config = dict(
    encoder_arch='preact_resnet',
    dataset='stained colorectal tissue patches (NCT-CRC-HE-100K)',
    horizontal_flip=True,
    downsampling_factor=8,
    encoder_activation='gelu',
    encoder_kernel_size=3,
    loss='l1',
    decoder_norm='groupnorm',
    decoder_activation='silu',
    init='torch_default',
    optimizer='adamw',
    learning_rate=0.0036,
    eps=1e-10,
    batch_size=64,
    final_lr_fraction=0,
)
Rows from block 10 of the encoder of a small image denoising autoencoder, named by matrix and row number. Rows with one number belong to one channel. Each number is 128 + 32 x the weight over its row's rms, rounded and kept within 0 to 255. All counts start at 0. Numbers have three digits each.
Before each channel's rows are labels from the 100 images, of 14976, where the channel reaches its highest value: "strongest on" is what is common among them. Only what is clearly more common there than usual is listed. The data: stained colorectal tissue patches (NCT-CRC-HE-100K). In brackets: how many of the 100.
# convs0: first 3x3 conv (encoder.blocks.10.convs.0.weight, 208x208x3x3, each kernel summed), inputs 0-103
# convs1: second 3x3 conv (encoder.blocks.10.convs.1.weight, 208x208x3x3, transposed, each kernel summed), outputs 0-103

strongest on: tissue: lymphocytes (58)
convs0.104:134143115150062110106139151141124112177132144146079118132115114085152148023119141090161128164132074130086129145108161124093165132104169175137142135078096070158111122052113096131144110065141151117140085078118129171136126072121136166135110150100171138167103139168117136146119150098126119125134039104103171045130124
convs1.104:156123139112147160122098145119112154130082121120121105170130103098182136139141116151131118186176158128178109145122112151130178081124153109102151142127083168146144078209167119101123116131163120133197149115086154164124115139153176151152102143179103174199131100123144127146089110100147156203154145125165112199100070

strongest on: tissue: debris (45)
convs0.207:128131141135125131128120143123121123130125079145141120127115132134135143128126152139150126155121000115000145115129134157105130136088143132147141135091095000130121133025124149123142155121140156135128103112150130123137142146129121131123135141127143150150128118137132146164125127132107125139126088137131105076126122
convs1.207:091112165125110102119130136099087151089137097119113107110125186142168126115109131122054101138104226094245174117147076097136140100121105109135135181192120188129144131251139145123150133149137106128059163135100077143149145159125124127120124123132159125144109084131189111150111094112147140081119127102169110186150054

strongest on: tissue: lymphocytes (82)
convs0.186:128122100064111122139123150142118118163149063155189132135096117114166088065106142151154131129119053133023131128118153123087092168033187166104136105086132064116125123058114147134164178122142156151132148075168133125133150139114140101137137156146154092220150143154130141141117137136122129133122057165100148039141129
convs1.186:108157136116160108125116111105107147126125105144130185150181152043186124137126072120101113152143189113223109147158116103177143132138178131095143136169156179155115121230171065171129115157131118120138149142134158128126088101142128108134119148137142128190120096157132136128104155134120165184126173142150117143079084

strongest on: tissue: lymphocytes (38)
convs0.83:064134156157133153138140125129117127118158137123120129000128138171113135130128125120137068165118121125123139130080120137125133123130132128144128167129122126130144138126131132060098113132128119134083120131126006127138124142128084132063147133102144135116123105132136140130097118125133055132117134110134123129124000
convs1.83:101129110112141110132186119145158108168138168145121130123130104084099124160155137136144116114123011143046127106172098129097119132131096125146119146086217082087120114063138085150133103160143137111153147120095148123135130080178156146133137133096084110109117234084119113122183177140130171128131158143129154104215216

strongest on: tissue: smooth muscle (63); tissue: debris (29)
convs0.81:131153134147117128128140149139128130145135125155141145130133127132138114106132149131154122131145000112000161140122134147118117147099151129147145131109092000127120132002132134121160159102140127130124107122146133139146151132129120167121129151134155151157125098135137146155124132121136122140131075139127107071117127
convs1.81:111141109138121119124143141112096183107130096100099111126139141103181159116104118145087108203143223069231127103148054114122177059155152097107121141133111201120164106230155134139129081154123075115133161138059098140121109208117148153128135137147134155149076117135155130163145165090177183152138140118159116188108074

strongest on: tissue: tumour epithelium (44)
convs0.193:067120151153121125152122108121114127123163130123142129034124128124108154122119131147140096170130121147123129129109134127127143139131135131121125156125110128150123140135118147099131132147126145137089121135127000151140091151117105125104135123101114139121135072153124131144109109138127069134151128124126128124082000
convs1.193:098115108111111085143168094118141116168158136146136150128109135073153133159133117134129142078145049174062099113188125105118133148148105118109133124091194098098126108093114101158144096151156163121156123142105141150133083072149171131142161112120086130124125247092099098130189202149097170122153146139105135070195214

strongest on: tissue: debris (49)
convs0.101:131135146138126127133130137124111122130130084133140112129107140140137135117121157138152124159123000117000148112128148153098125123095149125149145140084086000127125138019120141122141153113131166126128101103148133122139141137124117124123126146130149154153115109144127146165124136109105125147128087124140099080122120
convs1.101:089115153137113103127140132082102155116134100130109104111124199144145131121122118134044123136118219110245174105148099098131136106117114102133143185184111172130152132248156148111158133134145100143061171132102070138148134157126127123117136137145144138164130073138174133156107120109162124125162131079166124184138076

strongest on: tissue: smooth muscle (58)
convs0.171:131143140136122131129138141118125129134134107148151139130125128134141108118133151132154124141128000116000153130127136152116110146089148114145147131105097000126132134031134139123162156120142130135124110126144134127146143142134119156122125148133153152160122103122136141171122136119135124140129083130131102076118127
convs1.171:117115135131106117106128125091095163101139085092117116127131147114167114113120124139072098183108255084248127103131059097136153089148139106101129159165137219111159117231158128140140106148135095113105147141074093133126132186125143148118131117149119156153083113141151129163137169100172167120129149115150120192128084

strongest on: tissue: normal colon mucosa (27); tissue: lymphocytes (27)
convs0.123:126137131122130137129132154122134134132132116150147126130113129124123116143138158126149125139126000124000140137130132145101115147071138135139139121091122000123129128024135154125153156123136134142126103138140133137145147144140125152124139142122152151150130122107146137163126133143129126130129105144129103076137133
convs1.123:123123140103108111104122150116127145100155112100126115150132118096149102121137129128089061140111255109255120106113084094137134072157116114113127158157145231109153128241144127146148110166137099099124121131073122136135141162136129150104137114123141139119079149101158105141158126103155199097119156130142113180120124

strongest on: tissue: smooth muscle (83)
convs0.1:134139128143133137136125142137129123154131102151139142129131125128148141121126138150154130150136000111000158133124131151126114139103142123147139138117100000135127133034127142123146149110140131135129120100146135129142146151132121144124131142129144133159135113139129140150123126135135124123123084140129096069116125
convs1.1:121137125151119113111153117132097152106153107102118128123143155116170131111111110117052102207103255079255147114127075121148138112148142109127120157179137235127148135226129121142145106143125109122094169131101122133117127178132132141137121115108144141155098109124151106165114142118154143097097126123153098170124080

strongest on: tissue: lymphocytes (45); tissue: normal colon mucosa (28)
convs0.145:129136129117139134135130147133134134131136108141148128132113128118136117151135148142153128125134000123000140134130131138107117151076141129136142118096134000121131128027135141128146152127137136137130124130142133139132134140138127143126128141123141146149136131124142133155128132134137129127132116145136111079133136
convs1.145:136127133113127121108119124130123137118161122105132131130135118119135110125129123127083094146122255112255116114107095112143117102151129112122136147175137252115149120221124138148138119137133108113114146128107129125117136153119127141119134118114140128127117147091139107132133143123146169099113154128133111172126142

strongest on: tissue: smooth muscle (68)
convs0.188:129146131128136136137137148134133133135136118145141134131122128125130114139135148138150124120139000117000150140128133143112119146083146131133146121104124000120131131018137138125142151121142130134128122133149133135134140136136124151124127148130144154149131116131144142151127129128136127136135104138136103079123135
convs1.188:125138117119128116110134129122113158115159118100119129121139111106146134122118123141069105162130255097255119106125082122135129087154143116123134140163123243122151111229138144149125108138123090117129146134094115123122124180116132144121140128127142138127109149098142108145147135115163174114129153125133121180129118

strongest on: tissue: tumour epithelium (53)
convs0.130:070128153149127134154137122139096126134165135120131127036122127138111140124106109137151112183126117147120125130111142133124144128126148133115129174126113123159137150127115149093125126144131140137120119138135005138133110156111111125098152135099130125133122088151131137138093109126123051145129131110131163125093000
convs1.130:102125102106131116134174115130147124183148153131129141132116103093142132162145125133136137094139017151027104120186107118116118152136102119121137139082186064108127107069128088157123097147151156123167128141106147121134119063157167133146154123144088116115123242085100104118180195135119174127138151146110141082220208

strongest on: tissue: tumour epithelium (48)
convs0.74:082121128116124134095122184112128132122165149099110114089120125099051126133152136072181058173077110108126108139051090136119146158137095175124125134119102113085143105133154162071119118142126150111165092129126089153162077127151105147066173116060157107118086140122126112132124138145124099107145124114140182131107091
convs1.74:113118124143099097114176170094162147144162140123169119143135057086171126156174168106159105153092008149008122121148092138116131137129109127135125110086171070121123081076185111130145148169126179129148118098135120126131150084187132138109169124132122136117106156083114119114201207146106191070129131129144115101157145

strongest on: tissue: tumour epithelium (39); tissue: normal colon mucosa (25)
convs0.21:081142121126092130120138129143129128155134161124185148051131095137169111073128137136111026116139135137119141142068122123133106182146148144120132107138097129074140117129134135064125134140137138161063134129138058117123159106123060143050110134162147143142140118133118137126091108133118076125136098141115113097139059
convs1.21:111170043217145157147148110127136157126089136132116172086167125115112183147107105149124145183157151136163118094139099142153158105136177115119171097145179215117117074164125129098118109192142117157145181130146129106119139128127072161111131165061129130133158141134140150151134187153167108135172151084144174165124149

strongest on: tissue: tumour epithelium (35); tissue: normal colon mucosa (26)
convs0.73:123149129130143147139129124165122132142139100167139128125104124132145139116119116153151128122141000127000164129129140151070107129059167143147139127075128014112133134007129136126127138116133132143130145131148131123124139140125129135124132158144116140146156136152157167139125119125123128142128088154123147058139133
convs1.73:079115137084160127108143117112067107088115088127100120106140104082155162103091064178115135120162130078200103141136085086128152060119122133159113187166107141114165087205109108133082145107125044106083099131080126162096069139114140115094130129098106134088157164155163106110128081108165196152091142135133134194170045

strongest on: tissue: smooth muscle (77)
convs0.206:130157132136123137142138136138123126146144106166157150132137121129139112109120145149138119112148000110000161142119136136121110148084163120127156124107106002118129132028132134121151167122155128128127124120167136126137144137126119165120130160149143143160133098154142156148122119128134124151141076151126101069103135
convs1.206:098141100131117119123152144103087176115132106088108126110140132089150161100085100150069125193136204067238115111156045117129181086146170098108128144137108183124143109228148130144135094143130064116147147140088116119121095201100135146128131146120123144131092144126135110175131147105176173155137138113142141173115073

strongest on: tissue: smooth muscle (31)
convs0.198:130141132122130140138133150141130129137138102148151140130122127124149119128128138153152129124138000126000141135130141135114114142077152130135144122103130000123135133031131137128147152125144132134130138126150132128131138142132127145126130146132138134154140126130143140150125130126146127129127101142131117067128132
convs1.198:119118123116127132109122107122098128122150112100123126121134122112150110116110114137084097165124255091255106124110090104144125110146139123123127155180139238120150119224123129144135127120137104104110139140101133123115118160116130135124139108127129135135119137113139116134125145109162161126092151135138131183125113

strongest on: tissue: lymphocytes (89)
convs0.172:139124119132106109113132141116139129158127109098145102137072135105175124117138132126208133172103000108004118123119126130085167157095146178163145136071100005142118120049128145132133146117122146139135108095139140132119132136141127114126115139102149142189121124128105139166121165096134129126121086110126112045133137
convs1.172:165137142101148116097123136145143132095144118125160143175148176139151083135167139115121098133122255146190131130116140131176121138148116102134177143158135218100165119189148114150128127155172165145141150092127150099107166136162139173156133138121175151164125072071166141125092148152158168123126160115151079162098145

strongest on: tissue: tumour epithelium (50)
convs0.200:077109140115110140159133174175126123120162126104113119079130115104073143126149123140161103173127121115128110163098098144140167148141122125099128143135079125147130124139155180088169147171142184099135091130124071125142107167144069126067158114080136100137081138139111115150077118133107068132132118136117166133070041
convs1.200:085104119150091097145253180145154158119153126107129145130126099081174137124171162087145124109108089138089132133198142134190160143156136148138148106137209107121104104120172094150163115136163167103143097095140107103135187063173110102130175108129096113146082203116125130130153207149106155085097109176131123115188220

strongest on: tissue: lymphocytes (44)
convs0.97:119120133131155158142080085169128106076146116140151098125061131173103092141131076122150126076099073132070152115131098141037084141097148120150102129073114102105140133045128120126114085077093152151144130160130126085127159141133128076127167124136107146114149169172159195127125106066106121128061132178111133096154134
convs1.97:078104170207150171092097147148130095140130071133101124128138155137151152133145080137164121120150130113097084115100120100134113071111078139112142163152186164141144110104112108137055161121129070103142096108097109137087091120155128105104144115064139116034103121164151140066163218087163159092084148071130132163153171

strongest on: tissue: lymphocytes (85)
convs0.169:121163128114139123134137125131110123158152115148141115132093123091134106100107136095170121111133039121040143134115142137046092136047191173091151119057117042106133130000118128130124129081129158137131132102157127147107150111116131152126111173135161142170131111152164150146118143115108117141147080120128163052137131
convs1.169:094161137113192118144130153091106167142118126168094147134152094073141129166121094145101142128178143111224107130176088130110161096103132105117154125088152141141167085228162097152104124126106105148183151120077117105133108146117157148130098178164115176140149137135189115120123080113164177225170171115171148169116069

strongest on: tissue: lymphocytes (63)
convs0.138:080129154153133135141126087118115116118158135126130128017128125164107156123125128119147088184128124134126150134094124155124134123136133134144123166125107129147141144129123140080113109126121137124099119132111005168147086154127092136085155131105122148110121100157128120142105133134138061125163132118128133127095000
convs1.138:096122116107146080141224082122145099154145144156121135118114096075109146176143126124138113097125063156096141102183112115094120116181079134143120123105207140091129114098124073148126089150128136118151167137072141151145090074168155143132150118113096138138127237097114099136183225153111157125174162131136135109189224

strongest on: tissue: lymphocytes (65)
convs0.120:130132119117138129128134144121138136126130114123143116135096130113130117162141147126171131122132000118000130137130123138094143162091137146130144116085135000126130126029139141131151149129131157136133117134148135144134121131144132128129131139122145161155126133126132135156130135117124130126135125149146113081134138
convs1.120:142133149109113114101108139140142129116174132117143137147134116131116102130146128133065092110129255131255113121096099116155111117156117094123164152176127255111141118215123136155146132148134127122129147116119132124106145134133130143128124130107162119122115144073133099122123144130142176095126158113126101156124183

strongest on: tissue: smooth muscle (71)
convs0.201:130149137128137135143137135135127130138140098148141141130132129128142121121127143154143125113141000121000151136127145137122116135082156130126150120112120000118134136034135130127135150129150132135129146115158133126127134134131123145123122152144131142147139114143145148141125125124140127142142096131140109078118132
convs1.201:109132104136124125110139107108091147130145114096106129100134113101141142116096111146052123172134255083255113116132087131139135111136154125124133151174116227130140112233132139145115124112127092117122150140106112121121120177103129133126129127137123133135123142126134098147128126121167141145126149115138148188149102

strongest on: tissue: smooth muscle (53)
convs0.166:129151142131141132140139133144124132126141113140128131129125131126132116131127148147145122108146000120000147130126146144114122133089158132132151124104119000114127139014133124127125148124146136127130139128158131130121128130127125142124119154140129151137133116148143151142128126108131129149137109129140119089119132
convs1.166:115133107126131126115131110111100149142146119104104124097130124118141144115097111151071142142153255096255117118137097126131130098141144124134141149168100230123153108237128154136114118107122086122117164140101095125124124180097138129119132138148106135127139131112143102135131137120182149144152154119142146195154124

strongest on: tissue: smooth muscle (65)
convs0.185:132140144135131128134140133128121131138135106133132128130120136132142131122128141142159124146132000118000144125127148153113130133104149132141148134103096000126126138024131132124139147118140148128128125110151133129132128125130121137124122148131144152151122113143130143157124142114126126137135096118143119090117126
convs1.185:112120128132113119115145116101103152126143112113107111111124155137151123114116121128055121160131255106255139113139102120130138117137127110137143168183102217112154126241141140128151124115138117134095184135095095133134134172120146133127128129163114156152125092136143131149120137106175144138145145095154131189127104

strongest on: tissue: tumour epithelium (38)
convs0.60:078126149151123122147138120124109124127158133111124127051128113131095156122117131130160104193128115140123136146110130137129148131138134142116132158126106121164137143132127157100143126146130157115129112128123007173154077163120104139100166131095121135122101086150122105150106117137137064134170126115137154125072000
convs1.60:100121110106118089130202109129134117167145133119134135131111084086152149168140132123150126102131032149049121121193099113120127146172099122122142117074185093106120096090135087153133089149152158115161134130099144154151108061152165142137177116128087125122107239080100082133187215153106170118165145144131127086209222

strongest on: tissue: smooth muscle (32)
convs0.133:064123171152124145167147141180098124119167133122105122036127143144077140128117102141139111186131118127120112131114126150129153122129138129114122163131083128168124147127128156074119130143134146124136123136128045105127130166117056120057150124089134112124118125158129161135056135117106038152100127106121175130100014
convs1.133:074125125111121124144227153151163136161148152151097145109138113107150116146170156109132126110136042146054129107212114142156122138125111120148138139106212102093108113085140070142139085127149142099126116128116121108143187056179126127121153128105077104134103228098126132116167202128139150118093145157120129102226207

strongest on: tissue: lymphocytes (45); tissue: normal colon mucosa (30)
convs0.7:127131141129150135136124128131134132123139096146132118128102131122130142147136137144155128125121000126000141123132139149090130146075146137148138125088122000123124133033136137127117140126135147148128121129152130128117124137137125115125125140123132151144147132136146155145126133134125128138125126149139120086137132
convs1.7:120120134115132103097116107117111120099159126137123130116134140123165125123122118129083114105119255117255130109127110110137103100129119132136141158183149244127155130229128141153117141116130119133091154133124106145129134150127114129111130125146143111088134117110149096109148107127151171096115152119126091179140138

strongest on: tissue: lymphocytes (36); tissue: tumour epithelium (34)
convs0.144:067131155159134162129159158146125135114154138110089122024124108175101137135137131117149061166125116125124136149063119150125145118131127125137133159131126123126155131129150143063114112133134133119111114131128015132152106139139064131055180130092142131108099112118141131131106113120145064125110132107143143131109013
convs1.144:104129114120140116131202168161163121151138155121122115127120070091125119158164136141169110114124034135052134127169118157101101144124093115171130143098208095089121103085156070150130112154128140110159129098112143125138139086184133124125138143087091076110115244082129106119170152119144165103112146150152153117210212

strongest on: tissue: smooth muscle (69)
convs0.4:132143136126129132140137140134128131136140096143142140130128130120144126123130145153149127115140000123000141132128141132124126145089154131127149122112122000123133135044134129128144147131149140132130138115158133133128124133133125140125124147137132145151136118135135138146125127125140128137139095134138115072119132
convs1.4:116125114121124120110124107112092143128150116097116124106130122113140124116106121139062114169131255095255114122122085124143136114142148119125137151178122234122141120231127146143137124111132114114116147142112118129125122174103132135128133123145128139138122142114135105137117135116165146135114148125140142186145113