python train.py --encoder_arch="preact_resnet" --model="image denoising autoencoder" --dataset="stained colorectal tissue patches (NCT-CRC-HE-100K)" --train_examples=90422 --image_size=64 --crop_scale_min=1 --horizontal_flip=true --bottleneck="denoising" --downsampling_factor=8 --encoder_norm="batchnorm" --encoder_activation="gelu" --encoder_drop_path=0.05 --encoder_depths=[3, 6, 6] --encoder_kernel_size=3 --encoder_stem="deep" --encoder_avg_pool_shortcut=true --encoder_widths=[96, 144, 208] --loss="l1" --latent_channels=16 --decoder_norm="groupnorm" --decoder_activation="silu" --decoder_weight_standardization=false --decoder_widths=[48, 96, 96, 96] --decoder_blocks_per_level=2 --decoder_block="basic" --decoder_attention=false --decoder_upsampling="nearest_conv" --init="torch_default" --residual_init="none" --optimizer="adamw" --learning_rate=0.0036 --beta1=0.9 --beta2=0.98 --eps=1e-10 --max_steps=5000 --batch_size=64 --epochs=3.5 --lr_schedule="linear" --final_lr_fraction=0 --warmup_steps=1000 --weight_decay=0.2
Rows from block 10 of the encoder of a small image denoising autoencoder, named by matrix and row number. Rows with one number belong to one channel. Each number is 500 + 25 x the weight over its row's rms, rounded and kept within 0 to 999. All counts start at 0. Numbers have three digits each. After the name is the row's rms in percent of the matrix's.
Before each channel's rows are labels from the 100 images, of 14976, where the channel reaches its highest value: "responds to" is what is common among them; "patch colour" is the nearest of a few named colours to the mean colour under the peak. Only what is clearly more common there than usual is listed. The data: stained colorectal tissue patches (NCT-CRC-HE-100K).
# convs0: first 3x3 conv (encoder.blocks.10.convs.0.weight, 208x208x3x3, each kernel summed), inputs 0-103
# convs1: second 3x3 conv (encoder.blocks.10.convs.1.weight, 208x208x3x3, transposed, each kernel summed), outputs 0-103

responds to: tissue: lymphocytes
patch colour: brown
convs0.12 056:497506501490481489494498524508493503500511503474508475506453510480488475490504498473556499480504408491433484499492504491449552539481523519480520486455486414498483501421505502504543510483500555497506477502520503537511495464505501498500493515494537521523495497530497530531489539448496498506517470510500502448488509
convs1.12 065:474494525459492518511458522525508532521503477509520479518478508486513492512500467514499482470536549508511464503507474521485518470499503460494559509476487542491511491561534508491512503490543501500575524469480502514497512469508516516487504552514519503494514481482517514475443513463538544550523509479525516541485515

responds to: tissue: debris
patch colour: brown
convs0.57 045:511485498540470493471497487492489483516489477473514467499447491523530495454481493454523512538473453481456512498497470529435533520484510515525489528462450452528498492469479522501494493494481500513514486484489503464499514490492494470497484507490509528520497497503482526515498521480469502499511444482474522446518494
convs1.57 075:467490536515516499479442494450488508468488491537511502523510539499548446503496502468506489516487467517479512501504479519492500470463489501500503503513531533474522494518507516484463494522529477522498524496484468503464511505517516524492448508464518509518483403509527529487500519523505513456495490489522499533515442

responds to: tissue: normal colon mucosa
patch colour: grey; brown
convs0.50 121:502512492497503508505503508497512500509507486513515503504489493493511494514500524512521499493513356492373514521500500507483492517464519507500520489473509392495502497420506517500511519500516506503504499498527505518505498509508500514499503517499507513522509498501507501521501486505505500496516488512505476454502509
convs1.50 111:508510494491493478477504495500491512495532497476496511503513492491499504495486490508454484508495623482627486497491475490514493480527517486500514500531514598493508477580498513522502481504504475489510512497494506492494492514481502516502499505471534503511479519461502466516509506500518530488501520507505493532498516

responds to: tissue: lymphocytes
patch colour: brown
convs0.136 119:435509518512497515502509495499489499500514507499493506404504507523511498493494496499496418504497497492497503498456498501503504501503502498503504506506492500467512498500501488427475494509504485507448505500501433487499504490495441506412482503494506508484500484504504512497459501499504443507492497492501512498501450
convs1.136 084:479493477509512516514521497498519485532490544486493500495522511503474491502513491529532496522516413508443511475545474510495473507463516475530490540481542451468494508455513480496504482530522496482524520483493515482502522477533487513483494510441458465467527563476514511467522482479533527523522503492506532518513560

responds to: tissue: adipose tissue
patch colour: white
convs0.20 103:505503504499487502506500516516496493516505467512522512502488500495535506472493507528522506501507350500370509497503515496489493514462522504508509499480483393506502505441495501502525519496511514504502507482519505506503503508496498499501501509513505494532506495515494507519494502497515501506498464513496496440497500
convs1.20 069:479478503491490498492487464495461492487505476485506494494506527490524481488479481504482490545504618482616478514501480476520505501500518501492502537550512555499508502571498496504509501469531488476475498514500507510493464520495511498506505481502499516513501498499508502497465520468529517516460506515511515541495467

responds to: tissue: smooth muscle; tissue: debris
patch colour: pink
convs0.125 075:503491515513458532515554499552513511521524524487540516495497505550498503444514510512459482515538492560483471533494520493499489541514492520487475529507438489498519514484516532491487511506502531525493482508472492532495505461510487519484511477522551504469502518519468495497495465514494496522517487527439488478523492
convs1.125 227:496531457553525526520514516522534509491492523540497538465541499506511550519519522487550527519502500556502502485506526527533559497535517516502528494523476521524508473527512494478505518533525524536509528528522487511511511454525461535487543518521509519499519485548502536516530525540517504519544523484506532511504497

responds to: tissue: tumour epithelium
patch colour: pink
convs0.70 100:464497525516499517519503510506481495487522505492481494427498508523453510501498505504516492552491492500499498505491497515499513487500500503496499542502479499531502517505502516466493499511503509496491486501500413497510489522499466500468525499468510494494487468505504500509473499499486431509495499477504505502479370
convs1.70 104:466500494475500467507564510504517502521516504511498498492486488470503496528529523497518490482493443511467502487557495513487497515505474509512504504468550481469492495475504459517508479508506515500511506501483503497521523446532520501502524503497456475511487598464490484513542557522495525484492520521509496470602574

responds to: tissue: lymphocytes
patch colour: brown
convs0.94 065:501507495492498504497516516524506497526515509506492491504479502470523511491497505497529502500506378500400478508494529482464510522450526526502512494463515416503495501420496498503496513483509514502506499499520504532470498490503506505501485511491521496532496504518505518520495530488512500510501478503489513438494507
convs1.94 083:514502498467509501497494500515512506501515500499520499521496514499517489503503484530491489491530656508589499509492510493495505488515515503500520504514504554487528501568509504518516501497527505489529519496485535512501514504503520510516500515490489513516523507476529491495465520462535539537488521509515491523503527

responds to: tissue: adipose tissue
patch colour: grey
convs0.199 095:503503511508491494500501506499480496505499471500503485500480511514508503485492521497524497536492375492394517482499519520470499492476515507520506514465458379502493509414491509494512517479493529498501468475504505498513511501492494498496501512503526519529483487518494516528495513483476496513501460494503489456497490
convs1.199 070:459487535501484489504515501461490521494492470519483476502490560522509504494508488506452484504495524500552538484526483480492515485488486476510511558540468511496514516574532506476530496502521485516441529502472464516514498508515513488484502513509508515530503447518535523516479491469527506504529497462531493536500449

responds to: tissue: tumour epithelium; tissue: normal colon mucosa
patch colour: grey
convs0.54 072:494517500496525517503494496521505495503512506527507486499457497508500501498492486488519500493499406506408527506500510520421457508437535520520494501451512425490499505397495511500489497475481493523498514521504501498485527503505505497499494523506505493520530515506529528517496501500487498504488487516488505457533506
convs1.54 059:457500512490539483484494507505485462444499475524484506506519506459518541508494445527508481456516482490499473494501492444493525446504479511491487515492531520475516471549490469501441485512492441503494493491466501522468459472510522503465480508462510506453523506533539501478519501501501569513515517496499507535493493

responds to: tissue: lymphocytes; tissue: normal colon mucosa
patch colour: grey
convs0.14 128:499504499494514508507502512501506503496506475516514497502487498493503496526505516511520500492503346496377509505503500509477497513460508504502511491468508387493504501420506514500509519500508510507502501503514503503502502512508499507498506510498508517512510504501514512517500497507503501502501497522509484464504507
convs1.14 115:500500507491501490483497500498499499497527498486499503500507483492495491498500492505452476499497651486628491491481476489513484477513496484503507514541509596496510494573500507519506505507500482485492512497487498501494508516495492505489511493477515487487494521470513475501509497496515529472486519496500482536508519

responds to: tissue: tumour epithelium
patch colour: brown
convs0.45 099:501514495500498499499512518500506509505506502504510499505489499486498485512507525495533498490511357487398504511498500504481517527475517516497522492473496381499499497409510499500518523497514516499502487510527504516500495493508500518498499519501514526521489492507505509520500506491499499510509486511508493459495507
convs1.45 080:504512490478484488489494509506501529495539497483506496510503489488498502492501504519451483499525633489597492489506458501499509464529513484497525503515480583488515481573510517519512476505500481489527525492470500492492511528486518517501503515509511519504482501459508483502498514488539551509520521505511500531499528

responds to: tissue: lymphocytes; tissue: normal colon mucosa
patch colour: grey
convs0.3 120:500504488490513511502501510503510500506504474516515495504480497491512498527503515509524502498504354496376512512500501506470498515454512511503511492463513394496509498415504516501507520502511510510505504496517504511503503508509503505500507513499508515517515509502513511518500496511500502497508494522509489457506509
convs1.3 111:511502502484499487478504495499501489494531503491503508515510486489491491492502483501454474497494641492615493499483485503517484484513500482502507513540515599493512491571496499522506500509504482487503513494491521499490501498501498508497504497463517485493489521473508472502505487498506534476491516499497478530503535

responds to: tissue: smooth muscle
patch colour: brown; red
convs0.152 105:505508507512483504500495513497492492518499471522506509500503504504508507470496514509512499528496366490387521492497506517497494507476512497519509518490466382509496506426493509494516523485510508506499472469514507495513521515499492514496502512500520503532494482511495514525496509507490496507494443505491477446493493
convs1.152 077:480501519514484483494506503490473523468500472485490489495502556498534511479492498492450474563478572463577531483515453479503530489506518485490490528540479548498518510574514497498522485516503492508455532507477483514501506544512505505504490497497499517538477466518530503542481510491516508473482490494532478532499435

responds to: tissue: normal colon mucosa
patch colour: grey
convs0.204 131:501510504495507507509503510506502501506509481517515508501494499496510496502501507519517500494508346496365514505501507505488492511462517502507512496481500387496504504424504505500511518497513504503501503498517503505502503508503498510498501512503504509517508498505512512514498498500512501503504484517504492455498503
convs1.204 087:494496496491501494484506480489476503492517489479500500491505498482517499492483487504467481527503644474631486494490469486511498475513511496504499520539509586498518493579499510516506498491506474481487505510480501507495483534488498504491514491497502506497497509482507478504500509486532530502486517504505503546504485

responds to: tissue: lymphocytes
patch colour: brown
convs0.124 122:440502525522501522508518511516491500488515507492481500398500504535487505502500500500503446518502497497500502506462495509501511496502501498504502519504501501498514505502507502442483495508505498498462495503499419492508496507500443501431514500481509506484489483505505512499464491492509435500487502489503509501482429
convs1.124 079:473491488492509491514549526524527491532497526495480490490496496474487485516523500519529489491508455509474518484545492506486479506488483486543494522491565488462494496479510455513513476519506501473516512485480510492514508463542494493492497516441465456494506592468505494488525505478521521488490514510511519506546569

responds to: tissue: tumour epithelium
patch colour: grey
convs0.114 116:438504520522494508514514511517491504502520502499489504404501496505496510497497500509503461524508492500493498511472496498502516508502506511494507512502497496511506505499506510455500504515507506503476500500507411507509484519496449503441508504488503504495495481509497507502463489503497432509505497498499516496481419
convs1.114 094:479498485489488497512535505509514482526504522501488518498511478474477503508521498511511499504511384500420492487550458508506490525499494483509502513462549455478482481454515470508502470521523512478525492489495512492503503470535499512487509501460452482467494586474491503480531500497499529494505511521498516470548565

responds to: tissue: smooth muscle; tissue: debris
patch colour: brown
convs0.69 066:506520500505442482491504506503488491532495479529525533503514487504536493427489510505495495502504406485414512496493504492512498546498526490503525503502450407507487499449488489498538525488525513505501492472522506511511507494491491528498484521512525510535495479516476505529489499502503497512515421513474491424481499
convs1.69 074:489499513521480486514471494483461540464483460472503489490494543503534500495472474496483493577501515468516487501529413491497559475501550466470510507513470526495502487566503499494503451532518482496510512519480478514490452535486520511496495511507494529539474483517502528522473519476513530499500503503520513516491439

responds to: tissue: tumour epithelium; tissue: lymphocytes
patch colour: brown
convs0.40 052:494506496470523507505502498491516494502519505498535467505445510502488457502514490448541495499485442500446548524494495523415446526446529516500492489456504448480509507412513541497519512482478498531484492520505505501509526508521500494496495527512509519542525489472528511532499514491474498505518483532494498476511512
convs1.40 080:491504483502503461473521500474518497469503473519495508543527521440506492515526459499503469484486507512501481472514463465498548476526478488453505505493571515499495492544529459520478490547480483504539496476488489491484474469538501513476473514513503513493480476533512512501549539495511564510548528480504512505443540

responds to: tissue: smooth muscle
patch colour: brown
convs0.9 120:501514505500497506501507512508500500512507498519506508502498502496508497491503509504516497502504349494379508505498513513490494513462517506510513500483490385496499503415502503498506518490512499506497493502516505509497511500506497520496493514501515511523503491507510515519497507502504499511504470502498492454495504
convs1.9 075:497503487482498495493502498493482523478517491478495490500503500477526501490485490513460485530509631473622500489509469493497518464511519499491498517521482569491529492596508507510497476502503470500495514513466496505494495548489515511498499498515500521508496521480518492514501503480532547510500519504508499544502484

responds to: tissue: tumour epithelium
patch colour: grey
convs0.111 128:498506512507514507504496503502498500489504475516506490499486503503499503515502514509517497507498349492369514494503505523473493503462512499516511501466492383493496505413502513497497515494507509508500493504516500494494507515504495502496500512499507521506508496505517524522501498494490499512495495510509482474503499
convs1.111 089:485495509501497490486497500484482509481518490489489496485505512503521505494487498505444491487493630479627510483499473477506491472508485496507506526538506586496518498585505517510492505506500475495459526506481460504499518528491493505488501496501510492479502490488532469507511489498524517470506516480514482550522482